Weights of a small multi-label image tagger.
Model: 3.42M parameters, 40-pixel images, arch resnet, norm batchnorm, activation silu, depths [3, 6, 6], widths [64, 96, 144].
Training: muon at rate 0.011, 13500 steps.
Data: trained on photos of arthropod specimens (BIOSCAN-5M), 17.7 epochs.
Rows from block 10, named by matrix and row number. Rows with one number belong to one channel. Each number is 50 + 12 x the weight over the matrix's rms, rounded and kept within 0 to 99. All counts start at 0.
# convs0: first 3x3 conv (model.blocks.10.convs.0.weight, 144x144x3x3), inputs 110-114, a 3x3 kernel for each
# convs1: second 3x3 conv (model.blocks.10.convs.1.weight, 144x144x3x3, transposed), outputs 110-114, a 3x3 kernel for each
convs0.0:25 45 46 53 63 67 48 60 69 54 49 61 48 40 73 53 39 60 43 34 28 36 30 30 33 45 41 52 64 69 33 52 50 33 37 44 42 59 65 44 60 55 25 44 47
convs1.0:38 47 71 47 49 49 48 39 33 55 46 70 71 44 54 63 42 62 36 48 52 43 55 51 41 47 52 60 58 47 62 51 40 50 49 51 71 73 68 56 54 62 74 58 51
convs0.1:46 33 42 43 44 50 50 61 49 44 49 59 55 58 43 57 49 51 48 46 69 52 66 75 52 60 68 76 59 40 47 52 48 58 57 62 41 37 51 49 49 67 57 63 65
convs1.1:46 57 65 44 43 62 57 52 60 61 40 51 56 45 56 63 52 52 58 66 70 55 64 61 58 58 64 53 51 58 55 57 65 32 32 32 55 50 63 55 47 56 35 55 65
convs0.2:56 67 51 50 55 57 50 55 58 49 38 37 50 46 45 61 50 41 41 55 41 45 47 33 38 42 28 41 50 55 41 56 58 62 40 60 27 26 34 44 45 52 62 59 58
convs1.2:63 76 56 65 52 44 57 45 38 44 51 57 42 56 49 51 79 56 18 35 35 31 35 32 27 33 28 44 45 35 53 53 44 45 53 37 47 38 22 58 57 44 56 62 61
convs0.3:42 49 59 59 61 72 57 53 36 50 47 47 58 50 39 32 62 43 60 33 31 46 33 38 52 44 44 34 36 43 49 34 45 47 50 28 48 40 44 42 36 52 51 41 47
convs1.3:51 38 48 47 45 60 42 37 47 54 47 49 31 41 36 23 19 23 50 61 61 65 59 57 72 66 58 54 47 67 56 42 63 61 52 65 34 47 38 45 57 50 52 61 72
convs0.4:51 45 47 65 59 50 47 42 58 49 27 58 40 51 52 48 42 58 49 40 57 48 46 59 73 57 55 42 49 74 48 41 54 68 67 52 63 71 79 42 52 51 55 48 36
convs1.4:51 52 59 37 32 43 49 43 31 60 43 56 75 53 53 59 52 69 41 34 49 40 43 43 61 66 62 62 38 54 43 36 41 37 41 43 51 40 39 50 42 44 49 44 51
convs0.5:64 51 38 38 40 48 52 39 44 61 48 47 33 21 41 25 19 34 56 42 50 69 59 49 67 63 61 53 50 55 60 49 54 81 79 52 43 49 44 49 48 40 36 40 43
convs1.5:51 59 61 50 35 43 42 22 33 39 49 64 40 47 67 57 45 47 48 50 42 41 34 37 39 44 53 48 21 34 41 21 35 37 48 55 37 59 45 23 44 36 19 33 25
convs0.6:53 56 62 60 54 70 47 54 55 53 64 50 52 47 50 64 47 47 56 60 49 51 43 51 43 46 45 51 49 36 63 50 51 39 45 66 30 30 49 36 46 53 47 60 63
convs1.6:47 50 54 48 40 36 52 45 33 26 58 63 29 62 69 48 55 51 41 36 37 55 42 37 51 45 44 39 26 37 47 41 39 49 59 57 50 59 58 58 65 64 56 62 58
convs0.7:66 61 59 66 57 51 75 66 57 49 67 21 70 60 30 62 47 51 43 37 48 34 37 46 20 33 50 55 45 76 52 55 70 64 68 62 90 68 66 80 51 53 51 34 41
convs1.7:80 34 23 52 23 27 28 31 56 87 73 66 84 64 77 83 62 60 51 56 50 39 49 41 49 45 43 36 51 56 39 42 48 41 43 54 69 76 74 80 61 59 69 51 38
convs0.8:59 53 46 55 62 58 56 55 49 55 43 46 41 36 31 50 44 50 59 73 75 64 62 62 64 74 78 53 63 67 45 76 64 58 61 51 58 46 44 43 55 50 47 46 45
convs1.8:82 51 57 65 27 42 48 36 40 35 46 53 43 42 37 34 30 33 47 65 55 45 61 46 29 38 29 47 40 42 43 24 42 51 35 38 23 31 23 31 45 36 37 50 43
convs0.9:58 65 62 49 57 46 43 44 44 59 46 53 73 39 52 69 71 66 47 57 66 59 51 60 33 40 59 58 47 39 60 72 69 47 37 55 60 46 49 46 39 59 51 47 64
convs1.9:50 59 43 41 56 39 35 54 42 44 48 44 60 59 47 54 43 45 49 27 41 51 40 52 70 70 65 53 64 45 55 78 61 55 72 59 31 55 52 43 43 59 38 41 60
convs0.10:55 59 51 64 70 46 64 70 61 46 43 45 50 43 58 48 50 38 76 66 53 61 61 49 60 63 44 65 75 85 53 42 71 45 66 53 46 44 45 50 60 51 60 64 62
convs1.10:59 43 34 57 42 35 51 50 40 53 66 66 54 51 70 59 54 48 76 49 34 66 50 48 72 49 45 46 50 55 37 68 68 54 55 56 31 42 54 42 45 48 41 43 43
convs0.11:64 55 51 49 62 58 40 53 66 49 56 48 48 40 41 38 46 47 35 53 56 29 53 49 32 50 61 50 40 57 46 38 44 23 39 29 51 54 42 62 52 48 54 49 50
convs1.11:59 50 38 54 52 36 43 46 44 37 38 40 36 50 55 46 47 54 60 50 41 53 45 38 45 36 37 64 51 64 61 50 58 35 40 50 56 76 64 53 54 53 43 37 38
convs0.12:54 54 54 53 56 38 61 49 52 41 32 51 42 24 54 57 63 64 42 44 51 53 47 48 49 47 54 48 58 43 47 59 65 53 47 64 22 40 64 25 35 68 36 61 72
convs1.12:36 43 55 45 68 54 56 44 42 53 45 68 51 47 68 44 25 60 46 64 80 52 56 55 49 51 39 51 44 25 50 43 28 54 41 57 67 49 49 54 41 65 46 29 51
convs0.13:78 46 45 57 41 52 67 68 70 51 45 45 51 43 42 51 67 51 55 41 48 46 36 54 54 46 41 82 70 49 93 62 49 65 68 44 57 49 53 56 47 60 48 35 35
convs1.13:47 50 35 50 52 42 56 47 45 61 66 58 45 49 64 47 51 55 46 52 52 40 36 49 39 35 42 50 74 62 52 53 66 59 51 54 41 53 47 51 52 51 55 58 57
convs0.14:61 58 44 64 61 58 35 53 34 63 48 40 32 30 32 42 34 42 40 56 55 45 49 51 40 44 54 38 43 37 53 56 69 55 49 54 65 47 46 60 44 47 49 52 55
convs1.14:51 58 33 51 47 42 63 53 45 37 47 44 55 50 37 59 61 47 45 58 58 27 47 60 24 37 46 61 72 52 65 46 36 85 64 56 59 68 61 60 64 52 68 58 58
convs0.15:70 58 44 71 55 37 68 42 44 63 50 50 52 30 29 57 71 51 67 84 64 51 49 45 27 32 38 51 53 33 54 50 65 45 42 48 63 56 56 49 45 52 35 45 48
convs1.15:47 47 31 55 57 35 56 47 32 57 61 50 39 44 30 38 43 49 44 45 53 57 46 48 72 50 49 43 51 42 22 48 55 23 39 62 54 53 44 59 46 45 54 42 60
convs0.16:57 45 46 69 69 53 52 58 61 31 30 40 39 57 55 32 53 41 37 54 67 50 44 57 42 49 50 46 55 44 39 46 47 53 59 53 54 46 39 80 61 46 60 47 47
convs1.16:68 71 46 55 64 55 47 58 65 45 39 40 39 31 33 42 55 47 54 51 56 56 53 46 43 55 53 58 45 54 69 48 61 77 70 53 58 52 48 53 50 37 59 51 38
convs0.17:52 44 43 50 46 47 59 39 61 60 54 53 43 63 54 34 37 39 44 43 40 28 45 39 31 55 48 32 39 50 40 42 38 58 70 51 50 45 42 32 38 43 36 56 51
convs1.17:47 29 23 45 44 49 56 37 57 37 48 57 39 47 31 49 47 32 53 58 70 44 48 57 51 49 45 46 42 57 46 46 44 43 52 44 44 67 48 52 75 59 62 63 76
convs0.18:55 44 61 52 46 51 44 35 49 48 38 59 41 44 73 41 40 46 53 36 27 57 50 47 41 49 56 47 46 52 51 54 42 54 38 27 72 63 43 65 47 28 66 49 29
convs1.18:52 47 57 58 65 69 40 29 49 54 55 47 50 53 48 53 48 51 35 37 52 47 46 44 56 63 56 46 42 30 61 46 45 64 50 38 43 30 43 43 55 71 62 67 64
convs0.19:53 45 39 66 45 54 48 32 43 65 66 58 51 65 65 60 40 41 50 47 68 60 45 55 68 76 59 55 51 52 37 47 53 66 68 66 68 70 61 49 55 46 44 43 36
convs1.19:54 51 36 51 49 32 46 43 58 40 53 48 43 63 44 43 62 43 56 54 63 51 45 48 51 38 33 45 37 31 36 46 26 46 48 38 45 57 64 54 62 64 54 54 55
convs0.20:63 78 75 32 53 58 43 52 49 55 45 49 75 66 55 57 69 64 42 49 32 56 52 35 45 37 35 28 38 25 47 46 46 47 38 34 69 53 44 69 59 50 65 59 50
convs1.20:53 22 18 58 49 44 72 83 74 63 46 48 63 47 28 63 57 42 62 51 50 66 69 57 71 81 66 50 56 57 38 46 57 32 39 35 75 66 50 80 51 43 61 41 38
convs0.21:48 37 57 40 29 34 39 38 44 47 47 56 65 53 42 61 54 25 51 42 42 54 42 44 44 42 48 48 56 48 56 61 58 38 44 57 55 52 62 52 53 62 66 62 60
convs1.21:56 24 30 48 24 37 64 47 63 58 63 53 30 63 46 36 53 58 47 48 52 55 52 49 59 42 44 47 33 66 38 47 67 46 52 72 56 52 33 55 56 40 49 49 49
convs0.22:41 36 58 42 54 60 63 68 42 56 50 66 48 54 54 26 26 55 55 65 20 46 52 21 28 46 52 43 59 81 67 48 43 74 56 52 42 41 43 54 52 58 51 62 59
convs1.22:48 41 49 46 38 55 62 56 35 45 48 64 42 38 41 50 39 39 62 56 57 62 64 66 56 67 61 40 30 20 37 47 32 44 55 68 28 50 69 29 48 59 31 41 53
convs0.23:65 70 46 45 55 46 29 29 40 45 54 65 54 38 54 56 41 53 41 38 27 44 48 41 50 34 44 43 39 24 46 29 45 46 64 38 38 30 32 43 30 36 67 50 44
convs1.23:62 60 61 43 49 43 47 43 46 53 52 41 38 41 51 56 48 25 38 45 33 48 62 49 43 62 42 45 39 33 49 40 42 48 42 42 44 37 38 36 49 45 40 38 42
convs0.24:40 54 60 62 63 55 58 48 49 66 74 59 54 39 49 47 46 32 41 51 38 34 59 30 53 60 47 51 52 41 54 67 43 52 69 69 49 48 42 47 51 45 45 54 45
convs1.24:58 47 53 53 53 58 60 59 68 35 47 35 28 43 47 43 55 44 39 29 24 31 31 33 17 28 32 49 66 62 48 73 64 40 50 41 53 51 50 52 52 61 58 60 66
convs0.25:52 50 49 75 48 53 82 71 63 33 34 44 39 33 46 39 36 42 46 59 46 60 55 56 62 59 67 61 52 36 59 35 41 58 48 41 57 48 60 45 33 41 34 32 49
convs1.25:52 54 54 49 66 59 54 66 77 59 57 52 51 61 53 57 58 66 48 52 56 53 60 51 58 56 48 47 48 33 38 36 29 42 24 35 49 48 36 44 54 48 41 49 61
convs0.26:44 30 34 51 39 60 51 42 55 51 54 46 55 59 40 56 52 47 65 54 50 70 39 45 72 55 39 33 67 60 43 61 60 48 45 32 40 31 34 40 43 47 41 42 46
convs1.26:62 64 31 54 62 33 38 56 40 48 39 42 59 57 51 59 60 68 43 46 35 48 46 41 34 38 46 57 51 46 53 59 56 38 51 48 46 57 72 37 52 68 44 34 59
convs0.27:53 54 54 48 47 47 49 45 40 40 38 58 35 62 78 35 58 41 61 50 23 43 44 38 45 47 56 40 49 41 63 61 69 54 52 43 36 46 35 36 41 33 38 31 33
convs1.27:44 62 44 57 53 54 52 50 62 32 46 63 68 46 40 65 31 45 42 39 29 43 47 45 48 49 47 49 54 37 58 56 44 64 48 34 48 30 54 63 48 51 68 59 45
convs0.28:44 48 49 54 60 49 53 62 55 46 31 38 49 25 24 46 34 26 50 51 70 46 33 33 49 39 39 50 55 56 49 43 41 44 25 38 15 37 36 22 39 53 30 41 47
convs1.28:42 54 52 52 62 60 46 52 29 49 55 58 38 49 68 50 64 69 54 54 39 75 73 53 55 67 75 55 57 44 60 54 40 46 43 35 52 33 27 67 37 20 81 47 33
convs0.29:74 50 51 53 52 63 43 37 67 34 35 61 51 50 47 40 59 29 64 57 65 65 52 43 66 48 52 31 43 50 42 51 50 34 73 56 54 47 24 65 51 41 82 72 55
convs1.29:48 62 62 49 56 49 44 64 49 72 65 61 63 51 55 43 53 45 58 55 56 68 55 52 70 57 50 63 29 37 33 30 24 54 59 48 39 41 49 23 36 54 44 39 42
convs0.30:69 71 52 38 51 48 43 40 45 35 61 65 24 34 51 40 53 48 44 44 52 50 55 63 67 64 66 51 39 47 61 46 45 55 49 62 44 59 64 49 62 59 38 44 43
convs1.30:58 45 50 43 35 34 39 45 37 59 61 45 49 44 38 64 46 39 36 44 45 35 25 30 56 31 31 62 48 47 69 44 44 48 43 41 62 48 60 74 56 71 66 52 63
convs0.31:47 59 64 52 49 56 51 66 72 48 54 48 36 44 43 62 42 51 46 45 35 46 47 50 32 40 42 27 48 82 62 53 74 60 47 49 46 47 54 66 46 40 66 55 42
convs1.31:81 56 33 70 56 34 57 51 46 48 36 47 53 44 44 35 61 49 66 61 48 70 57 65 64 58 72 52 47 58 34 38 59 36 37 23 66 69 49 48 63 68 46 64 69
convs0.32:47 45 56 53 38 34 47 45 45 49 43 44 52 49 37 54 46 45 49 41 47 44 44 50 52 57 52 44 36 33 45 40 41 33 27 58 55 54 61 50 45 48 51 45 51
convs1.32:41 56 43 56 60 54 60 48 40 32 22 38 29 43 43 36 58 63 40 35 33 33 43 40 35 40 56 48 72 74 50 58 60 41 52 46 47 48 50 44 36 47 55 40 45
convs0.33:71 73 72 58 47 46 56 38 42 61 53 51 68 57 55 59 74 72 71 56 49 61 61 45 51 51 43 66 47 50 60 57 39 56 62 44 42 52 48 43 54 44 48 36 33
convs1.33:43 50 48 32 34 37 47 53 56 67 64 51 59 46 46 47 43 53 54 53 52 59 52 41 78 67 56 45 46 31 40 48 48 38 42 39 41 43 64 26 37 76 26 35 56
convs0.34:37 46 46 48 51 50 53 47 47 57 45 48 60 42 51 35 50 41 52 60 56 52 42 36 42 52 60 62 48 27 69 55 44 56 59 57 44 39 43 63 52 42 60 50 48
convs1.34:60 46 49 45 50 57 34 64 69 56 69 54 38 50 48 46 59 60 50 62 62 54 59 56 63 69 54 43 48 45 40 54 35 39 49 42 50 36 39 55 47 38 52 53 42
convs0.35:43 48 44 48 54 44 42 48 35 47 41 43 59 46 53 49 39 31 30 22 41 45 42 40 37 41 29 68 49 68 57 56 63 38 47 27 69 63 46 55 61 46 48 50 48
convs1.35:34 50 39 49 62 46 38 58 52 50 53 45 50 55 54 40 48 56 37 58 66 23 42 44 29 41 43 69 73 52 59 73 55 47 60 66 56 29 36 59 49 60 77 76 83
convs0.36:41 50 50 45 38 44 31 25 36 63 56 44 41 46 52 43 43 39 50 49 49 45 39 47 63 62 70 49 53 55 25 38 49 44 48 48 65 59 54 57 58 47 55 67 68
convs1.36:50 63 74 39 57 72 34 52 58 25 41 48 45 52 56 38 61 54 32 46 40 40 56 46 38 52 44 37 37 44 49 52 63 45 44 47 67 75 77 41 45 46 56 58 55
convs0.37:54 51 54 54 46 52 46 46 42 55 48 52 42 35 42 43 41 40 41 54 50 47 55 49 51 45 40 64 50 55 47 50 60 65 50 58 51 53 63 39 54 50 45 54 48
convs1.37:48 46 34 46 32 23 37 32 28 42 27 31 39 35 37 23 32 41 52 57 54 44 54 64 49 58 64 36 41 56 33 36 52 39 28 45 61 61 60 64 46 58 68 54 63
convs0.38:55 60 61 55 57 49 52 56 51 46 50 37 54 51 42 39 47 43 54 47 54 62 57 53 47 51 47 58 45 56 55 55 57 70 56 59 45 46 39 46 48 42 52 25 38
convs1.38:62 82 55 55 60 45 66 59 48 53 42 36 53 45 47 52 36 41 46 49 63 39 45 56 36 30 38 56 46 37 53 60 32 50 31 43 54 53 48 70 62 39 65 66 52
convs0.39:33 37 42 43 36 39 29 42 44 45 55 51 52 34 61 70 51 53 32 42 45 37 47 39 38 44 37 44 32 27 72 67 37 57 52 33 63 45 46 66 45 48 48 47 46
convs1.39:51 41 32 41 36 29 40 28 26 41 40 44 64 36 21 65 52 45 60 70 63 61 62 54 70 63 51 33 48 61 54 43 43 66 51 51 48 44 55 47 50 51 49 55 57
convs0.40:53 47 44 55 46 51 63 56 46 53 57 46 46 67 42 46 61 54 55 61 54 41 55 58 49 54 54 81 60 32 65 51 44 42 50 54 37 46 54 45 50 54 44 52 69
convs1.40:25 43 55 46 39 48 62 39 52 46 41 36 50 26 34 45 41 48 45 54 49 54 49 48 75 65 59 65 37 40 75 44 47 53 73 61 37 42 45 28 18 42 46 44 70
convs0.41:50 53 65 56 52 57 69 57 45 45 38 47 37 57 66 46 66 61 53 50 51 53 50 37 42 38 40 55 48 12 43 55 26 30 53 36 55 51 46 45 44 51 50 43 58
convs1.41:62 42 52 47 41 62 48 63 88 69 50 34 71 34 16 62 36 22 33 51 51 37 45 52 53 46 43 57 64 49 77 85 75 60 65 63 49 36 35 54 56 49 54 59 43
convs0.42:41 47 50 55 50 54 51 62 64 57 50 66 39 50 68 33 53 57 35 40 34 34 43 54 49 55 69 46 66 81 56 67 76 53 69 63 38 69 78 51 70 71 48 51 54
convs1.42:52 66 82 43 71 87 50 68 79 46 26 39 48 43 47 38 45 49 49 45 38 58 52 34 61 59 40 40 36 29 24 31 31 36 38 46 52 49 55 38 46 63 46 53 65
convs0.43:43 57 62 59 50 65 45 47 58 39 49 35 47 54 48 38 46 45 28 25 40 29 34 46 48 52 51 43 56 56 35 45 42 50 33 53 42 41 40 42 32 43 37 40 48
convs1.43:29 44 58 60 73 57 58 61 59 58 60 59 42 55 50 40 47 43 42 41 45 59 50 48 55 48 61 41 45 39 46 19 42 44 35 61 44 41 41 26 43 39 33 54 47
convs0.44:37 38 51 44 55 59 49 44 38 68 73 60 61 52 48 66 44 54 48 54 63 63 57 64 71 76 66 34 30 70 73 25 43 75 41 67 41 55 70 24 44 61 31 49 46
convs1.44:70 60 40 51 50 41 55 55 57 47 54 45 50 60 58 54 64 69 58 49 55 51 54 61 47 50 66 48 48 57 43 53 45 45 47 47 49 60 49 48 58 67 64 70 59
convs0.45:46 48 46 34 33 35 40 44 41 52 54 66 25 34 72 39 61 63 21 51 55 16 44 45 36 53 54 59 53 38 87 89 26 45 33 32 40 46 50 35 48 50 39 48 51
convs1.45:45 47 57 44 41 58 48 32 29 81 55 32 57 61 47 33 45 26 49 66 57 37 57 61 28 33 42 56 42 30 54 56 27 49 40 47 38 38 32 53 46 24 48 53 54
convs0.46:54 60 61 56 51 66 52 44 56 49 51 62 56 53 67 61 43 53 61 66 61 52 59 55 43 36 44 37 35 49 45 43 37 43 39 36 68 63 65 45 53 37 30 29 35
convs1.46:35 45 45 50 44 47 47 57 55 56 55 56 65 47 66 50 55 73 49 58 71 43 53 62 33 47 52 51 54 61 50 43 59 64 60 58 54 64 67 42 51 61 30 46 55
convs0.47:46 59 61 43 50 56 42 50 45 45 39 48 50 38 55 56 44 68 36 44 62 46 57 44 43 56 48 50 55 60 50 62 52 43 59 50 29 32 37 55 49 42 59 45 43
convs1.47:34 39 60 34 26 53 60 44 52 30 41 60 44 22 22 54 46 35 62 49 48 60 42 40 60 53 30 40 37 55 54 37 62 52 38 42 37 50 61 34 51 56 20 53 56
convs0.48:52 43 40 63 56 73 48 46 48 55 54 68 49 71 73 52 47 53 59 44 50 38 27 35 53 48 40 36 38 53 74 45 35 73 77 63 62 70 52 24 43 44 25 52 60
convs1.48:48 52 61 51 49 52 53 47 61 36 51 67 61 58 68 64 67 49 56 69 70 58 60 71 66 56 70 51 56 60 59 67 79 74 53 58 62 49 44 52 43 54 43 54 58
convs0.49:49 51 45 51 50 42 42 50 40 67 49 47 64 66 46 47 50 39 47 40 37 45 48 57 56 68 63 49 37 62 46 62 50 58 48 45 57 57 68 66 61 46 52 42 32
convs1.49:25 39 62 34 45 67 34 53 69 39 45 49 63 48 45 68 54 44 47 41 47 49 43 37 43 33 12 55 43 40 55 39 40 51 55 46 56 53 58 49 58 55 60 70 64
convs0.50:57 61 44 55 57 52 40 46 57 52 44 45 40 44 34 42 33 44 67 61 41 66 53 48 39 32 39 31 37 57 48 53 42 61 64 45 69 59 52 53 51 44 49 44 52
convs1.50:66 38 45 55 37 45 56 48 57 17 47 53 37 50 75 37 38 64 49 50 50 49 39 54 64 51 54 55 49 39 37 55 44 30 45 21 41 51 51 43 48 41 44 47 44
convs0.51:59 44 41 75 65 43 60 51 46 51 63 62 38 60 67 48 62 65 46 55 56 46 63 43 53 63 44 40 37 68 52 42 93 71 53 54 55 27 30 53 45 45 42 51 60
convs1.51:47 40 38 48 45 53 34 50 47 40 21 31 40 40 50 33 42 52 39 39 41 51 49 64 55 48 63 45 43 27 52 55 54 66 38 39 47 48 61 44 41 53 52 34 44
convs0.52:44 54 59 49 50 45 41 49 54 72 74 54 53 71 48 41 57 43 57 56 52 39 52 48 29 41 31 54 72 56 54 58 68 47 44 37 64 66 56 53 56 65 44 51 55
convs1.52:56 50 31 53 50 35 57 49 37 59 38 32 59 49 50 53 60 48 28 33 38 50 35 36 40 41 31 49 58 63 38 45 49 51 48 47 58 41 44 48 41 50 44 28 54
convs0.53:57 53 59 36 47 43 41 53 56 58 59 40 65 45 39 52 50 41 43 39 52 45 42 39 40 32 43 65 46 44 58 66 60 47 68 49 41 45 50 53 55 40 49 53 41
convs1.53:65 34 23 46 39 23 54 60 53 53 38 35 55 54 61 46 47 62 56 57 57 39 50 49 44 58 47 45 56 51 33 34 30 38 43 12 44 45 50 30 33 50 38 38 56
convs0.54:63 65 52 58 56 63 52 47 45 43 29 24 58 45 38 34 39 35 63 56 58 65 52 53 78 61 68 52 67 41 64 48 26 29 49 53 80 68 54 57 46 42 40 48 48
convs1.54:58 38 56 45 40 56 53 45 58 61 40 26 52 59 41 42 41 41 38 46 40 33 54 57 28 50 48 40 43 68 48 48 66 69 55 63 36 32 42 42 40 42 49 46 34
convs0.55:63 69 64 71 62 49 52 41 49 39 52 52 27 25 33 39 29 23 57 67 43 71 84 56 42 62 46 60 62 39 51 77 60 57 70 71 74 83 72 73 63 47 64 56 49
convs1.55:54 46 35 47 38 40 60 43 45 62 57 46 57 44 40 26 33 46 56 77 86 41 48 66 36 34 46 53 49 55 49 55 56 58 67 71 52 56 37 68 52 22 53 27 03
convs0.56:54 54 60 47 54 56 54 43 46 37 59 48 46 50 21 54 50 33 47 52 30 48 47 13 39 53 57 70 67 48 45 22 37 65 43 56 76 61 53 63 43 41 58 44 40
convs1.56:47 45 47 39 52 48 33 55 50 36 37 37 31 58 59 64 80 69 38 42 46 42 68 70 57 66 57 41 51 60 17 39 54 37 54 53 65 45 63 49 42 52 49 53 47
convs0.57:46 39 40 35 39 52 35 46 52 47 58 55 44 48 42 49 49 40 23 20 28 29 25 39 35 35 45 52 51 66 43 35 55 48 62 79 45 41 51 54 51 56 50 48 60
convs1.57:71 52 43 74 62 51 62 66 57 44 48 63 39 28 40 48 21 19 13 29 34 15 28 32 07 05 15 67 37 31 58 32 20 53 41 33 32 42 45 41 47 51 53 48 56
convs0.58:43 54 48 43 50 56 49 25 32 56 44 45 56 59 59 42 57 78 63 51 31 56 73 40 48 73 53 37 43 36 49 75 43 53 65 49 29 52 42 28 55 50 31 46 52
convs1.58:09 39 51 38 54 57 40 53 69 52 41 67 51 48 55 40 36 44 37 38 49 67 50 57 72 66 67 39 23 44 44 30 53 50 46 61 66 48 36 60 54 51 50 37 45
convs0.59:39 53 49 55 57 49 52 57 59 34 66 47 59 64 52 53 69 63 61 68 57 66 85 48 54 55 42 56 47 53 40 50 45 56 54 47 51 64 70 46 48 65 45 46 54
convs1.59:53 51 42 51 50 39 53 31 34 52 54 55 75 84 67 69 68 59 47 58 51 43 61 63 45 60 74 65 70 55 57 49 51 54 39 46 67 48 43 73 64 51 60 51 48
convs0.60:32 63 70 45 69 64 58 46 48 57 57 57 50 42 35 51 50 69 29 35 35 26 26 34 39 40 51 25 44 27 51 64 44 59 58 57 47 46 50 56 59 53 45 44 45
convs1.60:46 34 43 38 60 51 27 47 40 49 45 38 54 52 37 63 38 33 31 44 39 33 45 37 46 59 45 65 39 40 68 52 46 52 40 40 69 45 63 68 59 59 53 43 46
convs0.61:37 39 42 48 41 41 45 47 45 51 54 53 53 55 48 63 59 45 61 41 36 59 49 51 67 56 50 62 70 58 63 72 52 51 58 50 63 67 79 67 57 71 67 53 56
convs1.61:33 31 31 37 28 23 42 48 46 45 43 30 62 47 38 60 50 45 39 57 58 50 59 58 39 44 56 31 47 49 34 43 43 60 48 33 64 52 40 61 47 46 59 41 26
convs0.62:39 45 53 45 32 47 44 48 45 65 61 55 64 99 62 39 40 51 49 48 65 35 36 42 44 44 46 50 45 70 67 33 43 54 47 24 40 48 53 42 55 48 32 60 58
convs1.62:51 64 60 39 44 59 40 36 29 50 38 38 53 59 29 48 75 40 52 33 47 39 35 55 47 55 59 32 42 45 51 55 53 41 42 39 51 48 31 45 48 43 35 45 45
convs0.63:50 59 50 54 52 44 53 50 44 48 36 44 48 46 55 33 30 55 46 53 47 60 58 48 68 57 44 43 48 49 65 63 38 52 49 27 32 45 44 43 49 64 50 59 63
convs1.63:59 48 47 67 56 56 63 50 45 48 36 45 51 30 44 47 42 48 48 50 56 35 40 32 36 38 44 51 37 47 74 59 48 62 51 29 47 50 53 54 59 45 54 52 56
convs0.64:44 42 52 65 59 63 59 59 53 62 47 51 50 35 45 60 44 41 44 51 46 51 62 55 49 58 50 56 61 72 40 28 52 37 41 51 62 54 56 61 48 52 52 53 44
convs1.64:40 59 53 36 57 47 36 40 33 53 55 45 56 63 41 65 62 49 71 78 71 71 61 62 80 76 68 31 47 56 29 56 72 37 43 51 37 52 43 38 48 38 54 64 46
convs0.65:44 60 57 35 46 47 51 57 48 59 50 58 54 66 43 53 49 53 32 26 44 60 50 60 59 56 73 26 43 40 41 49 47 39 62 65 04 22 19 32 55 36 38 70 58
convs1.65:54 52 53 52 48 49 49 41 56 46 55 68 38 58 58 41 50 47 41 32 58 48 36 58 47 36 54 44 51 32 40 25 36 61 39 27 55 36 44 56 38 49 56 53 76
convs0.66:53 40 39 62 55 39 48 54 47 57 53 56 44 64 65 47 58 66 69 90 82 63 51 63 60 67 71 67 41 63 52 33 69 44 47 67 53 43 57 65 58 46 60 48 38
convs1.66:60 60 58 30 36 52 28 52 62 37 22 32 61 35 50 47 18 33 51 37 28 48 44 26 50 52 41 66 58 38 41 17 16 42 24 22 36 35 53 43 42 62 42 52 62
convs0.139:45 69 68 32 54 61 53 59 64 51 49 48 37 44 52 43 49 54 56 67 62 56 63 61 42 50 59 45 39 72 56 63 62 60 73 55 50 48 46 58 60 48 43 60 59
convs1.139:63 41 35 63 43 46 66 59 38 57 65 51 56 47 27 35 43 37 51 40 31 61 51 35 59 52 25 44 36 41 53 52 60 45 58 50 67 71 65 59 53 53 51 49 45
convs0.140:53 43 39 42 42 70 52 53 57 51 52 39 79 55 57 69 36 62 33 48 49 53 55 37 47 33 28 28 48 74 42 38 58 49 45 51 33 55 71 36 50 60 41 60 59
convs1.140:67 46 32 71 60 63 53 48 72 61 47 41 57 58 63 38 44 51 52 43 38 50 52 50 50 51 46 32 45 48 51 56 45 64 56 54 29 42 43 41 40 56 47 54 42
convs0.141:41 47 45 53 58 42 55 49 38 52 45 60 36 54 57 40 53 67 63 56 45 68 52 43 60 51 56 47 69 50 53 69 55 55 32 39 48 38 34 48 49 43 46 55 52
convs1.141:53 58 60 56 28 46 57 20 47 42 38 73 37 20 49 46 44 39 34 45 38 46 56 50 54 57 49 57 42 64 55 42 49 49 43 65 54 54 59 51 47 58 50 51 60
convs0.142:58 58 28 56 53 32 51 43 38 43 35 37 42 47 36 51 44 49 44 39 45 44 39 45 36 41 57 25 50 65 37 45 54 40 45 53 43 53 53 44 42 49 50 41 41
convs1.142:35 33 46 43 42 43 52 62 46 51 44 44 59 56 59 68 63 60 74 70 56 66 74 65 54 60 65 61 52 38 61 49 58 54 47 58 50 40 64 47 52 68 52 60 75
convs0.143:40 46 55 51 52 54 65 62 48 80 53 49 66 50 45 45 58 54 27 32 53 47 40 47 64 35 42 49 38 59 52 32 51 51 44 59 84 35 40 78 42 48 87 57 55
convs1.143:62 49 43 45 48 44 46 47 60 55 49 51 53 35 60 23 11 39 73 64 57 55 52 42 48 54 64 38 35 44 42 58 49 39 52 53 54 68 77 65 52 50 53 43 38